python train.py --horizontal_flip=false --shampoo_beta=0.95 --final_lr_fraction=0.01
Rows from block 2, named by matrix and row number. Rows with one number belong to one channel. Each number is 200 + 20 x the weight over its row's rms, rounded and kept within 0 to 999. All counts start at 0. After the name is the row's rms in percent of the matrix's.
# convs0: first 3x3 conv (model.enc.1.0.convs.0.weight, 96x96x3x3), inputs 48-59, a 3x3 kernel for each
# convs1: second 3x3 conv (model.enc.1.0.convs.1.weight, 96x96x3x3, transposed), outputs 48-59, a 3x3 kernel for each
convs0.28,100,218,184,169,186,196,204,164,189,216,221,182,206,214,201,202,211,202,205,235,223,176,160,218,192,212,218,236,210,200,238,226,179,214,213,210,202,203,206,191,206,223,176,187,231,195,176,208,210,185,176,173,222,157,188,213,225,182,222,171,209,208,209,208,171,245,200,238,213,197,207,201,189,208,232,210,201,208,219,205,203,191,192,208,209,192,216,170,214,157,211,244,190,184,201,173,191,197,191,206,190,174,207,211,207,180,201,203,168
convs0.29,101,200,173,203,187,203,198,147,215,211,220,230,209,208,205,201,205,196,179,177,208,197,200,181,201,229,193,215,208,218,194,202,177,184,175,232,219,208,219,216,178,199,178,214,163,172,202,198,196,199,149,243,175,227,183,204,185,203,174,213,189,186,165,180,201,153,200,228,202,192,196,182,235,206,201,203,188,193,216,194,205,176,221,193,207,189,213,186,186,196,168,202,194,189,204,214,195,191,176,188,241,195,189,189,176,224,197,194,202
convs0.30,100,175,195,207,186,199,183,201,241,197,190,211,200,197,214,170,177,175,204,215,196,205,183,208,215,203,195,183,202,205,230,202,225,189,192,186,225,183,206,159,202,197,180,217,195,217,222,214,225,205,244,186,245,196,186,214,205,190,191,229,199,209,249,181,154,224,209,193,223,222,208,195,168,158,216,222,190,200,227,209,181,213,165,202,158,209,206,185,185,205,219,196,197,219,172,202,213,218,185,216,188,196,170,253,189,206,188,200,189
convs0.31,103,231,257,206,198,211,156,173,191,195,226,194,178,217,217,217,207,185,188,202,192,189,220,240,210,242,213,221,201,165,187,180,208,227,226,224,156,243,177,208,151,190,206,217,182,216,216,221,180,192,199,225,164,230,190,210,212,209,207,184,192,192,193,209,196,197,225,162,229,226,233,246,197,210,156,227,231,212,164,209,196,188,223,167,198,182,208,172,226,202,181,161,207,239,184,170,189,224,201,189,229,205,165,176,186,217,191,207,209
convs0.32,100,212,209,207,190,187,188,194,192,200,179,181,210,188,221,241,154,205,198,194,163,222,205,215,183,182,239,192,197,215,202,194,199,198,211,223,183,172,182,196,198,205,188,152,210,229,174,205,213,193,179,158,149,211,189,192,201,207,194,224,204,224,191,176,187,225,221,194,161,193,215,214,221,213,169,238,209,136,188,196,212,201,186,195,179,187,206,207,217,213,199,213,173,187,195,221,203,213,196,191,226,206,194,176,169,195,167,213,213
convs0.33,103,196,237,194,178,195,193,181,191,197,219,194,203,204,221,184,223,204,220,206,165,160,211,203,167,203,163,167,180,161,176,248,185,185,219,226,203,158,170,195,197,131,203,191,192,223,193,196,201,190,219,226,192,195,170,215,177,225,198,220,200,225,188,203,202,196,204,202,230,206,219,208,228,178,199,209,192,234,209,182,192,184,217,189,193,223,186,219,183,190,193,187,206,204,217,206,204,183,226,197,185,195,195,230,187,199,193,209,198
convs0.34,101,222,212,218,220,164,216,183,208,171,220,203,182,183,200,191,204,204,221,198,197,203,208,181,196,200,240,209,246,170,218,159,208,219,216,209,200,200,196,204,172,182,162,217,223,226,200,236,160,182,222,200,191,175,175,183,194,212,196,185,205,177,194,212,201,224,192,204,197,197,185,183,185,226,198,191,170,188,256,192,196,212,182,186,232,171,180,222,196,184,211,160,191,177,213,185,226,175,198,229,193,187,160,171,193,184,219,211,208
convs0.35,105,240,208,183,206,197,158,197,218,197,193,201,203,203,191,222,176,182,191,207,187,201,203,229,216,199,153,206,174,208,195,216,246,184,161,194,216,214,163,205,170,191,159,185,179,213,216,180,225,207,189,197,182,193,177,167,211,199,203,156,212,165,214,194,208,202,148,155,207,213,192,209,185,233,184,207,203,230,176,222,202,200,205,199,169,153,207,215,213,206,227,201,201,222,201,226,237,190,219,238,184,174,177,233,199,209,183,200,218
convs0.36,099,206,195,195,186,216,204,188,208,191,172,212,172,206,217,181,191,210,182,201,189,190,187,196,180,226,172,200,204,181,183,183,230,238,200,193,186,195,209,213,224,217,187,194,197,203,229,194,212,236,194,202,198,181,253,234,223,211,201,206,232,220,191,214,213,232,196,208,193,202,216,201,191,205,202,186,195,249,200,200,233,171,226,217,197,182,176,175,190,193,176,239,193,221,219,225,213,208,165,200,204,187,204,200,196,211,179,213,197
convs0.37,096,204,197,188,228,217,187,202,206,205,206,190,194,185,204,203,214,209,216,179,175,180,233,185,196,209,189,160,167,232,205,227,226,208,177,191,209,212,175,196,219,214,228,209,199,214,200,216,242,206,240,224,217,209,197,162,194,231,216,239,181,183,200,206,178,165,219,191,243,194,194,224,181,214,194,185,212,187,189,163,195,163,196,197,204,175,195,213,199,172,188,196,248,182,206,258,207,188,233,174,222,169,224,187,187,194,209,176,207
convs0.38,098,199,200,210,215,190,179,184,180,191,221,147,227,171,218,174,165,192,221,176,192,211,203,208,201,206,193,206,180,214,183,235,183,228,188,195,183,211,222,192,183,187,180,180,218,185,195,204,187,233,185,219,191,235,193,243,178,182,218,185,191,213,176,173,194,190,206,224,189,198,194,193,219,248,219,207,146,216,201,194,174,210,169,202,210,185,192,215,194,203,216,221,185,237,200,169,190,180,183,202,205,177,203,195,212,212,220,255,183
convs0.39,103,203,157,219,213,227,201,175,148,188,218,180,213,199,183,216,203,216,196,193,236,231,183,202,177,173,185,223,196,198,214,202,219,226,221,195,210,191,209,196,209,193,193,212,227,186,198,201,190,212,200,194,206,199,161,215,218,210,196,194,197,202,173,191,182,229,203,178,208,163,200,224,224,210,225,185,191,212,193,227,212,197,203,213,219,212,207,217,218,205,193,196,174,198,194,233,189,167,183,188,198,267,194,168,232,226,203,186,221
convs0.40,100,203,189,198,243,196,193,191,196,203,212,204,210,167,196,214,206,177,178,175,183,192,146,217,214,189,197,216,168,195,207,196,226,201,215,246,237,220,247,183,164,242,215,213,195,191,153,221,218,179,227,182,216,180,195,211,218,222,188,183,184,211,187,205,201,195,199,205,201,175,205,169,202,181,170,217,192,232,216,191,221,193,203,205,224,166,167,178,195,202,205,229,215,205,225,184,182,217,224,195,200,218,173,203,208,214,204,191,184
convs0.41,097,184,205,200,214,218,230,175,222,179,195,219,214,229,220,166,217,199,197,190,208,237,194,232,202,199,222,221,226,190,210,220,209,200,202,212,213,195,222,182,188,217,201,178,185,197,177,168,229,272,173,181,211,210,178,198,207,203,195,200,158,196,207,166,181,224,167,201,186,206,166,178,181,239,182,218,235,163,182,195,189,204,224,231,209,218,177,200,206,205,169,183,210,270,192,207,207,208,180,227,183,204,204,188,175,230,192,204,168
convs0.42,099,203,219,195,215,178,178,198,200,213,191,182,211,223,190,220,203,184,214,207,218,209,196,225,204,167,191,178,209,216,210,219,217,206,187,184,219,161,231,197,216,214,211,142,178,177,180,191,209,234,188,208,178,228,193,216,192,202,214,204,234,179,203,224,197,208,211,188,216,235,200,179,223,178,206,194,185,200,199,208,197,196,204,195,177,187,175,153,177,167,236,213,187,209,186,167,198,189,197,226,226,228,151,132,222,154,203,138,199
convs0.43,103,234,182,227,220,216,162,178,198,203,191,209,199,161,184,219,232,197,181,223,218,218,202,191,197,203,172,193,209,194,218,188,219,192,205,209,199,186,193,166,196,180,221,229,191,190,211,171,266,217,201,213,194,191,219,191,223,170,216,220,205,199,180,180,205,190,191,211,188,198,208,183,181,225,188,176,207,183,217,194,192,215,203,180,240,197,214,201,172,211,196,176,194,210,176,178,188,188,198,209,204,184,184,224,194,181,191,176,174
convs0.44,097,188,177,202,219,194,245,218,181,211,187,234,199,176,226,185,192,221,190,200,223,220,167,222,229,210,179,197,198,221,209,212,176,165,217,218,216,201,182,159,206,231,222,212,195,195,190,170,187,177,233,180,200,203,214,213,211,187,212,199,227,239,198,207,226,164,174,184,221,143,215,170,215,210,219,179,177,252,215,161,207,229,179,169,196,217,188,208,202,182,208,223,179,214,178,208,173,228,135,196,168,173,213,175,253,226,209,193,209
convs0.45,097,217,196,228,159,190,195,214,182,196,230,229,227,211,190,211,196,179,184,179,210,197,177,209,236,174,190,170,228,235,202,199,192,240,201,218,184,215,227,181,205,201,197,186,219,233,228,215,178,229,173,227,196,220,183,181,202,201,195,201,218,226,189,221,207,222,224,248,215,207,188,186,216,188,222,231,206,197,173,215,199,181,187,195,206,181,212,215,184,180,193,196,178,216,228,212,178,180,160,221,205,177,190,201,195,252,207,225,214
convs0.46,096,200,180,229,199,231,195,157,206,199,207,155,200,200,187,198,178,230,171,177,208,188,186,176,191,187,206,148,223,200,215,178,241,201,184,194,239,195,222,206,236,216,221,197,215,207,205,219,206,182,238,205,200,184,223,184,212,195,218,188,196,206,204,214,196,196,191,187,190,191,201,208,218,179,162,233,185,188,196,197,171,227,200,222,179,205,204,218,211,172,202,182,175,220,214,176,202,194,212,207,187,174,189,195,196,192,208,238,193
convs0.47,094,209,247,241,188,189,206,209,204,174,186,162,192,173,259,213,159,191,206,197,164,228,223,183,183,157,187,212,238,191,217,200,214,227,191,220,172,194,178,204,192,170,170,227,184,238,182,222,220,213,177,204,213,198,240,191,211,236,180,233,181,217,218,209,178,254,203,189,188,158,224,160,213,201,221,198,208,176,188,188,208,178,195,215,192,175,191,194,217,231,215,195,202,185,230,221,173,168,194,221,170,210,227,220,203,194,171,201,191
convs0.48,098,231,205,203,209,230,192,219,214,204,201,201,173,204,174,190,172,208,197,187,180,185,221,205,187,199,227,193,183,209,201,202,197,200,177,173,198,179,228,199,217,216,212,189,197,175,184,169,188,182,180,201,202,201,169,216,220,203,226,203,188,192,221,202,227,205,216,204,236,170,195,161,208,184,188,171,218,200,188,197,185,186,222,209,179,198,239,215,227,206,176,178,167,187,203,216,186,227,197,211,194,196,200,198,196,165,209,204,169
convs0.49,101,175,214,187,177,164,227,162,196,211,161,197,210,191,218,214,173,215,204,192,229,213,188,226,214,163,186,211,217,169,200,189,217,193,208,193,213,188,188,236,208,216,195,192,186,232,191,188,194,207,242,207,221,205,171,229,204,206,192,176,249,203,196,222,215,224,214,182,163,190,214,189,197,184,198,231,207,208,228,245,191,199,193,208,233,180,210,160,197,205,202,211,184,211,217,204,189,177,186,200,186,173,214,177,201,185,189,184,217
convs0.50,097,212,189,198,210,224,214,202,237,195,212,212,162,206,157,194,199,224,232,189,213,200,190,193,216,187,210,189,185,183,183,197,184,170,185,201,194,199,195,196,200,222,139,166,211,216,222,154,194,230,196,211,217,199,186,142,158,238,215,208,199,198,173,192,240,189,161,184,215,203,202,166,180,181,182,187,197,196,178,175,153,196,207,249,225,196,205,177,205,205,230,208,213,203,167,201,176,183,211,204,187,203,198,190,189,172,190,209,191
convs0.51,100,209,199,183,204,185,220,188,216,210,218,214,192,186,220,214,183,219,224,198,180,167,225,195,213,216,224,183,231,213,188,191,196,194,213,221,198,190,151,214,214,209,194,173,181,225,166,193,202,203,201,194,184,153,206,233,196,211,187,176,192,199,217,195,162,198,152,200,180,209,216,185,208,171,171,190,197,180,215,235,226,217,229,207,224,189,233,175,198,196,220,189,239,189,225,224,219,193,161,200,181,230,185,201,209,202,194,203,184
convs0.52,098,229,215,161,185,189,194,209,191,219,169,215,193,190,188,179,167,156,189,174,208,196,205,183,201,198,178,200,202,216,216,200,214,188,194,200,160,215,234,180,209,176,206,210,207,203,183,191,222,199,170,213,181,205,212,208,180,234,219,189,236,223,209,200,173,208,209,220,213,205,212,202,194,215,231,181,200,179,168,194,238,167,207,207,177,190,214,207,195,172,178,228,208,210,182,203,203,193,175,209,174,191,187,193,179,164,194,210,197
convs0.53,098,236,185,223,223,213,177,219,195,199,225,188,173,221,216,231,216,190,259,196,213,166,192,221,181,195,198,185,219,186,204,230,226,190,165,217,194,189,170,191,216,213,236,190,187,210,166,213,205,218,195,194,197,218,211,223,215,238,192,212,200,188,191,215,188,195,201,182,222,172,199,201,195,186,162,214,210,184,189,189,181,214,208,208,220,202,172,194,200,223,213,224,191,208,248,206,216,166,178,185,195,177,227,194,198,204,220,215,173
convs0.54,102,183,244,227,147,198,203,173,230,229,210,221,198,215,210,201,189,206,194,165,207,180,209,193,211,216,225,185,233,200,180,220,178,167,174,191,200,204,209,216,226,200,196,198,226,194,194,208,179,198,235,235,175,207,199,221,225,168,230,198,184,188,200,208,222,179,215,186,217,217,220,178,211,206,215,208,214,181,200,194,192,247,163,200,218,182,224,180,223,207,182,231,161,233,193,217,230,198,222,199,198,198,237,199,188,199,202,237,207
convs0.55,098,183,226,199,188,249,212,159,193,210,197,189,215,236,195,189,218,218,188,217,159,185,182,171,200,231,196,221,228,247,212,188,197,241,180,183,217,212,212,182,192,182,223,177,224,192,176,160,211,227,175,241,177,223,168,187,178,179,171,219,202,164,221,189,203,188,200,199,217,198,210,204,191,177,203,190,208,169,158,179,221,177,188,231,219,208,188,196,192,218,195,193,224,197,217,188,196,180,226,207,219,221,200,185,200,234,200,184,185
convs0.56,101,192,191,177,202,217,187,206,167,196,212,213,195,234,220,209,190,205,216,220,205,168,148,202,199,206,207,199,180,156,214,213,196,175,187,206,218,212,226,224,225,173,209,167,236,186,208,202,231,191,180,213,199,188,181,205,186,202,171,200,196,211,156,172,205,177,172,195,219,174,164,184,213,232,199,189,247,181,182,198,185,189,185,169,234,187,179,226,189,202,180,220,228,179,205,212,186,189,215,174,214,169,207,199,165,212,181,219,196
convs0.57,097,206,181,186,218,155,199,226,148,172,205,213,191,168,218,193,187,238,219,216,210,186,237,188,164,219,171,237,191,196,217,178,197,251,202,167,185,223,213,191,189,206,171,243,171,194,204,225,185,196,201,205,198,165,211,200,182,219,215,209,184,183,145,218,206,199,218,220,228,234,205,186,179,207,219,190,183,218,194,213,220,211,188,166,241,198,224,214,232,230,187,203,177,205,164,224,198,223,196,197,193,169,190,239,188,200,201,221,177
convs0.58,097,198,222,189,217,216,217,182,196,210,210,236,220,238,235,205,203,193,192,188,211,195,201,193,216,192,221,239,195,249,225,192,228,225,232,226,209,210,178,223,165,200,216,221,179,176,176,196,190,203,198,199,211,178,221,166,227,211,235,200,172,205,216,222,222,217,225,197,243,235,210,211,212,204,213,207,182,175,204,191,232,220,201,240,177,214,172,219,195,201,220,179,196,227,169,221,218,181,184,226,207,227,196,223,174,195,179,224,220
convs0.59,098,188,199,218,164,185,205,191,199,202,169,220,213,212,250,165,203,183,150,212,186,226,184,203,228,155,199,175,188,196,191,193,208,177,183,195,219,175,189,204,172,184,210,184,186,180,218,179,207,195,187,223,220,221,222,269,225,205,171,180,215,204,221,180,233,169,195,224,181,192,177,194,234,227,169,209,185,196,210,183,227,240,205,187,229,204,161,223,244,207,223,255,235,197,186,221,193,213,205,207,201,216,213,182,170,225,213,204,205
convs1.28,101,195,193,221,214,178,202,172,196,167,225,198,225,217,204,188,190,178,205,200,196,192,196,208,205,194,202,210,249,209,220,234,214,191,212,183,213,238,202,209,163,198,196,195,203,214,205,183,193,189,202,183,222,191,214,237,171,199,165,195,216,208,210,161,216,228,209,215,211,202,225,183,192,218,184,176,188,194,197,198,180,163,191,201,212,212,162,167,226,216,189,223,215,199,179,202,162,215,213,215,191,195,202,219,212,210,199,232,201
convs1.29,100,200,187,195,209,191,175,190,183,175,240,152,233,208,206,174,214,171,208,161,196,166,222,228,192,219,228,169,212,219,186,174,187,194,205,223,205,215,235,118,176,202,205,204,231,219,198,216,180,171,214,187,198,185,207,205,218,211,201,196,211,210,222,227,161,234,166,203,212,184,177,191,189,215,202,181,193,215,170,196,213,184,228,229,189,185,192,200,205,210,196,190,200,191,180,173,215,157,206,159,232,225,174,184,218,214,210,175,181
convs1.30,096,199,192,202,211,193,187,185,188,190,198,218,228,187,185,209,186,190,231,187,216,193,202,185,207,176,238,164,195,196,201,194,190,172,194,193,190,221,220,222,182,196,196,195,176,226,167,194,228,209,186,217,170,216,201,170,193,200,213,197,196,195,210,191,210,191,174,201,201,199,183,185,214,208,239,212,194,207,178,182,184,203,203,211,202,220,177,238,227,203,205,193,174,239,203,199,204,185,181,191,201,206,207,224,198,195,235,217,202
convs1.31,101,155,179,198,180,227,172,190,228,181,230,163,214,215,193,197,191,206,186,176,205,214,230,188,206,183,192,181,188,204,176,175,230,192,223,215,206,184,229,197,224,184,199,196,210,245,179,180,209,228,181,201,207,196,189,196,186,207,220,189,201,178,196,197,222,217,173,189,220,178,190,224,242,201,173,192,196,200,193,205,227,264,205,229,227,203,196,171,187,189,211,220,217,203,212,225,210,180,173,209,170,232,209,204,207,200,228,189,215
convs1.32,101,189,207,205,235,188,196,171,219,220,165,186,181,199,208,163,190,214,217,208,235,197,218,226,237,219,189,232,216,211,204,229,155,217,210,215,218,190,214,194,164,231,234,209,164,200,192,209,170,206,197,199,186,200,221,207,211,212,182,206,168,213,192,174,196,207,178,209,235,195,222,207,164,149,228,185,178,173,197,172,194,200,221,177,197,212,206,184,176,213,213,220,228,159,236,215,220,180,193,159,166,210,176,197,193,216,191,190,181
convs1.33,104,171,223,191,214,196,194,217,187,201,234,178,225,194,199,192,189,210,181,225,222,206,181,228,172,172,225,226,228,210,205,230,201,171,199,203,189,232,220,229,206,207,194,208,191,164,220,207,219,206,204,199,204,184,239,212,185,205,225,210,214,210,221,221,206,181,196,222,190,217,201,202,221,203,180,196,177,199,181,223,212,165,198,190,201,201,205,184,192,213,178,222,206,202,214,189,218,197,184,207,214,236,223,189,199,224,236,202,206
convs1.34,097,211,223,202,187,187,220,209,208,219,195,177,191,236,192,188,200,183,200,185,184,218,213,228,182,188,180,192,220,185,198,201,201,189,212,180,222,184,208,191,211,239,191,196,197,191,190,241,199,215,235,192,217,194,198,194,204,175,219,187,201,185,182,232,200,188,204,190,197,223,216,200,228,177,199,190,184,197,191,191,199,202,210,224,155,217,226,190,205,190,216,215,210,183,205,210,226,181,177,210,219,237,183,184,212,217,227,164,206
convs1.35,102,155,209,191,220,172,193,182,220,197,199,189,219,205,215,189,226,166,205,202,199,200,204,184,225,185,215,197,212,222,210,172,179,201,168,226,208,220,168,173,197,213,211,212,213,245,174,211,206,204,238,155,197,214,208,231,178,196,218,196,170,173,210,209,226,194,234,176,198,199,198,184,209,220,181,175,248,178,210,198,233,189,195,183,213,212,182,202,207,211,184,203,189,241,184,217,203,231,245,180,235,211,222,201,196,219,195,201,189
convs1.36,101,211,180,200,228,161,189,187,177,168,170,201,213,215,176,202,185,188,172,155,192,212,169,198,184,211,214,176,205,204,198,200,216,197,203,209,224,185,211,217,183,201,175,216,207,218,199,199,187,214,204,215,199,180,180,217,201,178,175,210,164,223,188,168,170,177,176,187,218,203,190,229,213,217,201,210,169,189,187,198,196,213,193,180,218,216,224,197,208,199,199,184,206,202,187,191,207,169,176,202,220,221,235,220,219,196,194,235,171
convs1.37,102,186,201,191,205,184,178,192,186,199,224,200,214,175,219,208,187,191,163,189,171,225,167,197,159,173,201,211,218,237,202,176,154,164,215,215,198,245,180,198,218,219,193,200,170,222,247,218,207,177,215,181,205,189,174,197,217,238,216,194,196,196,191,224,192,201,227,218,190,178,197,185,195,167,194,212,199,202,189,206,236,193,191,195,179,202,212,179,192,169,216,216,191,203,171,187,231,172,226,181,205,211,249,214,193,201,192,208,187
convs1.38,098,164,209,187,186,162,223,167,185,212,219,175,182,193,197,173,210,187,215,182,172,206,165,171,152,186,223,198,187,213,203,210,237,212,219,213,202,200,248,214,181,196,192,178,196,222,171,157,189,199,249,198,203,204,192,183,197,204,181,164,196,219,225,216,219,188,190,208,193,183,211,178,197,204,180,213,172,198,209,202,243,225,232,167,208,213,180,226,210,221,211,196,203,176,205,192,183,187,194,225,179,190,177,203,222,162,202,158,199
convs1.39,099,207,185,200,209,153,210,180,229,198,162,182,211,199,191,202,193,205,193,210,193,231,208,194,203,230,182,214,178,214,183,214,194,185,217,241,179,196,199,214,189,217,206,225,170,229,203,177,179,156,167,201,219,178,220,168,196,175,217,197,206,194,188,217,207,217,209,229,181,215,180,157,200,207,209,194,222,212,187,189,183,195,212,196,219,207,192,170,223,207,236,254,200,202,218,226,217,200,220,224,209,159,201,228,195,181,191,186,193
convs1.40,096,209,240,169,168,172,204,212,194,187,226,187,203,232,178,224,194,157,199,185,226,226,176,172,193,207,161,210,224,169,183,185,209,199,213,193,188,188,210,188,202,198,225,199,251,216,241,223,196,191,208,201,181,213,193,202,177,188,209,189,202,208,204,215,210,201,168,211,215,174,210,183,211,199,220,191,174,223,239,217,147,199,199,213,179,173,186,204,214,196,211,191,216,212,222,214,165,159,183,206,230,202,193,204,218,192,183,219,218
convs1.41,104,167,160,194,230,227,203,193,186,198,189,208,233,222,202,206,191,192,208,200,192,186,198,178,195,197,212,203,188,211,203,176,194,192,194,213,194,186,231,190,204,184,176,184,194,199,202,262,165,169,218,234,142,200,217,219,187,202,175,208,208,195,218,209,215,199,175,200,167,172,203,252,216,200,199,202,243,223,202,172,204,213,215,199,178,162,195,215,199,205,161,168,208,209,213,181,178,204,204,199,198,214,218,212,188,217,199,183,232
convs1.42,095,224,178,191,215,162,209,154,206,189,245,194,217,222,214,190,222,212,180,176,200,171,214,193,202,224,204,198,223,182,240,198,178,209,185,195,172,206,187,200,229,219,218,229,186,228,201,222,255,230,208,198,225,194,217,246,171,159,208,183,203,194,169,188,180,193,173,192,202,196,212,184,199,202,232,235,198,229,188,224,227,181,222,197,198,207,210,197,203,214,223,213,222,210,195,139,174,207,231,158,211,183,201,212,171,180,175,223,198
convs1.43,101,222,179,170,222,226,261,187,194,208,181,181,198,246,178,198,212,229,179,207,216,203,204,180,196,177,173,197,217,194,210,233,179,222,225,179,214,162,220,209,192,183,183,186,181,189,197,221,198,181,189,210,186,223,208,178,240,221,212,202,216,194,207,226,205,200,206,214,192,223,212,194,206,208,172,156,191,204,194,207,199,160,187,196,169,174,191,225,156,203,176,229,195,205,201,223,203,182,209,181,203,207,231,216,203,191,214,196,216
convs1.44,097,185,208,204,241,206,205,213,223,210,168,193,194,219,199,213,135,196,173,193,235,192,218,165,212,192,226,199,217,224,190,222,213,179,219,224,207,208,184,202,204,211,198,209,194,213,190,224,202,191,197,245,178,214,219,217,191,195,191,184,196,169,212,194,206,181,209,168,181,209,215,210,199,219,205,209,164,203,200,218,192,183,203,210,221,219,224,197,177,227,190,187,199,208,204,200,200,204,207,185,210,218,193,201,194,181,206,209,200
convs1.45,101,246,227,183,187,211,234,188,244,206,171,216,207,213,199,167,169,188,183,199,206,192,207,150,184,217,209,207,223,217,143,232,234,166,190,232,197,206,220,196,193,229,164,221,214,186,193,177,211,211,191,237,215,215,200,220,206,224,205,176,199,202,195,213,199,176,199,201,208,201,220,228,204,178,212,191,247,222,218,181,198,186,183,174,213,187,202,185,191,166,180,171,215,176,219,197,210,171,198,219,198,218,222,164,190,210,195,251,176
convs1.46,102,196,196,174,221,206,187,192,198,179,200,188,194,187,176,193,190,179,212,175,186,179,226,224,183,214,217,175,202,233,219,179,192,178,236,214,172,202,218,189,199,172,171,183,219,216,214,218,166,185,181,220,212,175,201,224,167,208,184,217,213,211,231,207,234,202,179,199,180,168,194,187,183,224,222,218,203,198,202,184,210,189,171,205,221,187,196,222,214,202,221,215,234,217,185,169,235,225,166,240,221,187,218,215,177,212,214,249,201
convs1.47,101,197,173,214,174,206,207,199,210,186,172,191,179,125,190,233,182,223,232,187,219,202,200,171,203,177,178,240,180,196,185,201,180,191,148,217,195,187,204,206,191,178,192,227,223,218,191,181,191,162,228,220,183,190,229,201,194,168,205,251,201,213,191,201,218,191,193,223,191,237,194,165,195,225,210,189,214,223,176,172,182,161,222,203,201,205,191,239,213,219,172,194,182,214,193,207,204,211,183,237,208,191,209,186,208,216,241,199,184
convs1.48,100,215,218,190,179,183,180,190,195,197,190,194,195,196,180,220,194,204,228,235,206,189,187,214,178,173,189,210,200,199,183,183,194,188,187,212,181,193,217,202,197,210,172,174,197,231,218,188,179,188,227,249,183,223,243,161,182,217,177,186,240,222,209,189,187,222,205,199,230,208,241,232,167,214,190,231,228,177,197,182,175,249,163,168,200,186,198,238,211,188,193,212,201,199,190,207,175,181,215,213,239,180,189,189,173,188,193,205,223
convs1.49,101,207,201,194,255,200,162,250,176,198,231,206,205,203,201,212,207,215,208,210,182,182,185,160,213,208,242,181,200,199,183,211,196,208,176,209,237,215,222,227,216,221,203,189,262,204,215,159,203,183,190,230,217,219,174,205,195,167,171,221,205,216,177,218,186,202,214,191,201,218,198,202,254,169,199,194,173,182,231,153,207,236,195,182,190,189,187,181,211,212,176,205,225,178,180,203,194,195,186,187,206,182,199,180,200,211,202,221,206
convs1.50,105,205,203,204,184,208,184,223,197,199,181,219,149,199,188,206,206,205,201,195,187,206,238,223,212,200,209,199,208,184,198,212,226,224,194,191,212,193,200,157,171,210,210,220,231,204,237,194,205,181,225,166,186,199,180,205,203,204,246,167,235,208,235,188,211,186,199,188,210,253,131,212,206,191,174,175,223,239,221,185,241,224,232,192,235,214,208,183,199,179,187,227,220,165,179,205,215,231,193,169,199,207,179,206,195,170,196,193,185
convs1.51,101,202,200,213,181,244,224,200,160,185,203,184,184,208,179,184,220,204,208,210,210,189,201,190,207,213,216,160,219,195,224,209,204,196,203,206,217,233,190,248,206,229,191,219,238,200,226,152,203,179,198,222,208,190,201,169,176,191,166,210,212,212,172,213,165,225,213,220,158,211,227,209,174,189,179,192,172,188,228,149,243,199,220,170,212,200,173,197,213,190,213,197,174,199,191,195,228,197,186,258,202,162,190,193,222,196,209,221,168
convs1.52,098,188,174,146,182,210,213,177,145,208,203,191,188,198,205,233,224,227,191,186,166,214,196,208,195,205,180,167,193,209,207,218,209,222,235,201,166,145,191,226,214,189,179,190,209,186,195,201,166,200,230,242,227,199,224,190,179,198,238,196,210,192,162,167,194,212,188,209,215,203,214,223,174,221,203,212,202,226,191,204,197,227,198,200,218,203,227,182,212,173,184,212,176,192,211,196,199,210,221,194,200,200,176,203,169,186,207,197,177
convs1.53,099,188,198,229,214,179,203,200,199,185,172,222,178,180,198,208,219,194,239,237,197,199,195,205,213,191,244,181,189,201,204,228,181,212,212,234,190,171,221,187,223,193,167,207,235,217,205,220,167,191,201,216,189,181,211,181,201,235,203,191,221,171,185,203,221,184,204,214,191,199,193,227,232,200,181,175,194,214,181,179,160,195,209,189,226,160,193,216,155,234,200,216,223,225,208,202,215,228,210,198,181,201,208,220,197,187,201,187,189
convs1.54,096,206,211,211,167,200,180,218,213,214,214,195,228,213,196,230,175,208,205,194,179,224,207,170,181,203,228,193,196,189,191,203,196,185,226,210,204,167,173,195,197,196,191,178,218,237,203,191,187,190,203,184,189,188,195,165,220,192,204,219,170,177,240,183,188,195,190,201,201,233,169,203,238,193,155,217,196,214,190,192,251,174,210,180,189,202,204,174,248,204,231,196,167,225,223,199,216,192,200,220,193,186,204,206,198,202,181,208,199
convs1.55,100,165,166,204,200,191,223,219,177,189,194,181,214,184,216,187,206,246,169,218,196,200,245,216,197,195,175,203,224,227,179,170,221,185,191,203,230,181,165,202,237,217,196,190,183,173,207,215,214,182,225,215,200,184,199,225,234,182,184,211,200,191,203,226,179,177,163,215,162,199,184,210,214,181,189,210,205,195,193,194,216,195,201,202,176,211,185,205,232,220,206,189,188,208,224,209,240,175,205,148,178,179,189,190,223,216,203,169,258
convs1.56,101,188,234,207,210,230,192,206,171,222,184,207,186,229,225,193,213,169,193,248,215,193,207,193,172,191,194,258,176,212,179,171,187,199,193,183,236,246,195,235,228,177,222,164,204,211,210,211,179,230,194,150,213,236,161,236,222,197,230,219,204,170,188,204,198,256,231,187,162,208,223,176,197,191,228,230,152,171,173,212,192,215,184,191,204,181,214,215,192,193,214,207,214,184,209,216,201,216,212,184,238,200,195,161,218,183,213,210,213
convs1.57,101,191,193,186,221,181,212,198,220,202,185,208,190,184,180,179,204,212,166,191,186,202,241,213,198,234,237,199,176,174,181,201,203,189,200,200,187,198,193,152,218,171,185,188,211,230,164,190,197,223,207,199,193,245,196,202,197,215,164,209,215,230,169,168,212,202,188,222,179,167,241,174,215,208,225,225,244,185,202,192,182,177,216,189,229,202,214,203,216,205,183,166,162,181,190,208,198,197,233,212,231,175,225,185,205,154,210,193,212
convs1.58,097,198,189,188,228,186,208,216,223,205,171,203,217,220,147,198,210,205,176,183,199,225,186,206,225,171,236,228,177,226,216,202,214,200,201,231,160,214,230,198,175,226,193,135,191,188,172,182,223,188,206,175,208,215,190,195,196,223,241,196,220,212,191,212,199,254,209,185,181,205,201,176,223,221,198,184,253,222,201,217,173,221,211,200,170,196,175,172,172,207,217,233,214,194,190,198,167,188,195,228,202,185,196,181,175,199,211,183,183
convs1.59,101,203,181,140,162,163,211,219,208,186,190,206,213,177,211,209,241,191,198,231,182,207,202,208,227,183,176,229,195,184,214,174,146,205,155,222,191,189,203,162,179,213,192,200,188,217,201,174,224,199,166,226,199,202,214,204,205,185,207,241,230,213,193,191,218,193,230,170,223,223,198,181,161,234,264,197,192,228,220,197,235,206,222,187,206,192,192,228,220,173,200,189,196,205,170,220,220,193,191,217,198,200,230,180,181,206,185,208,185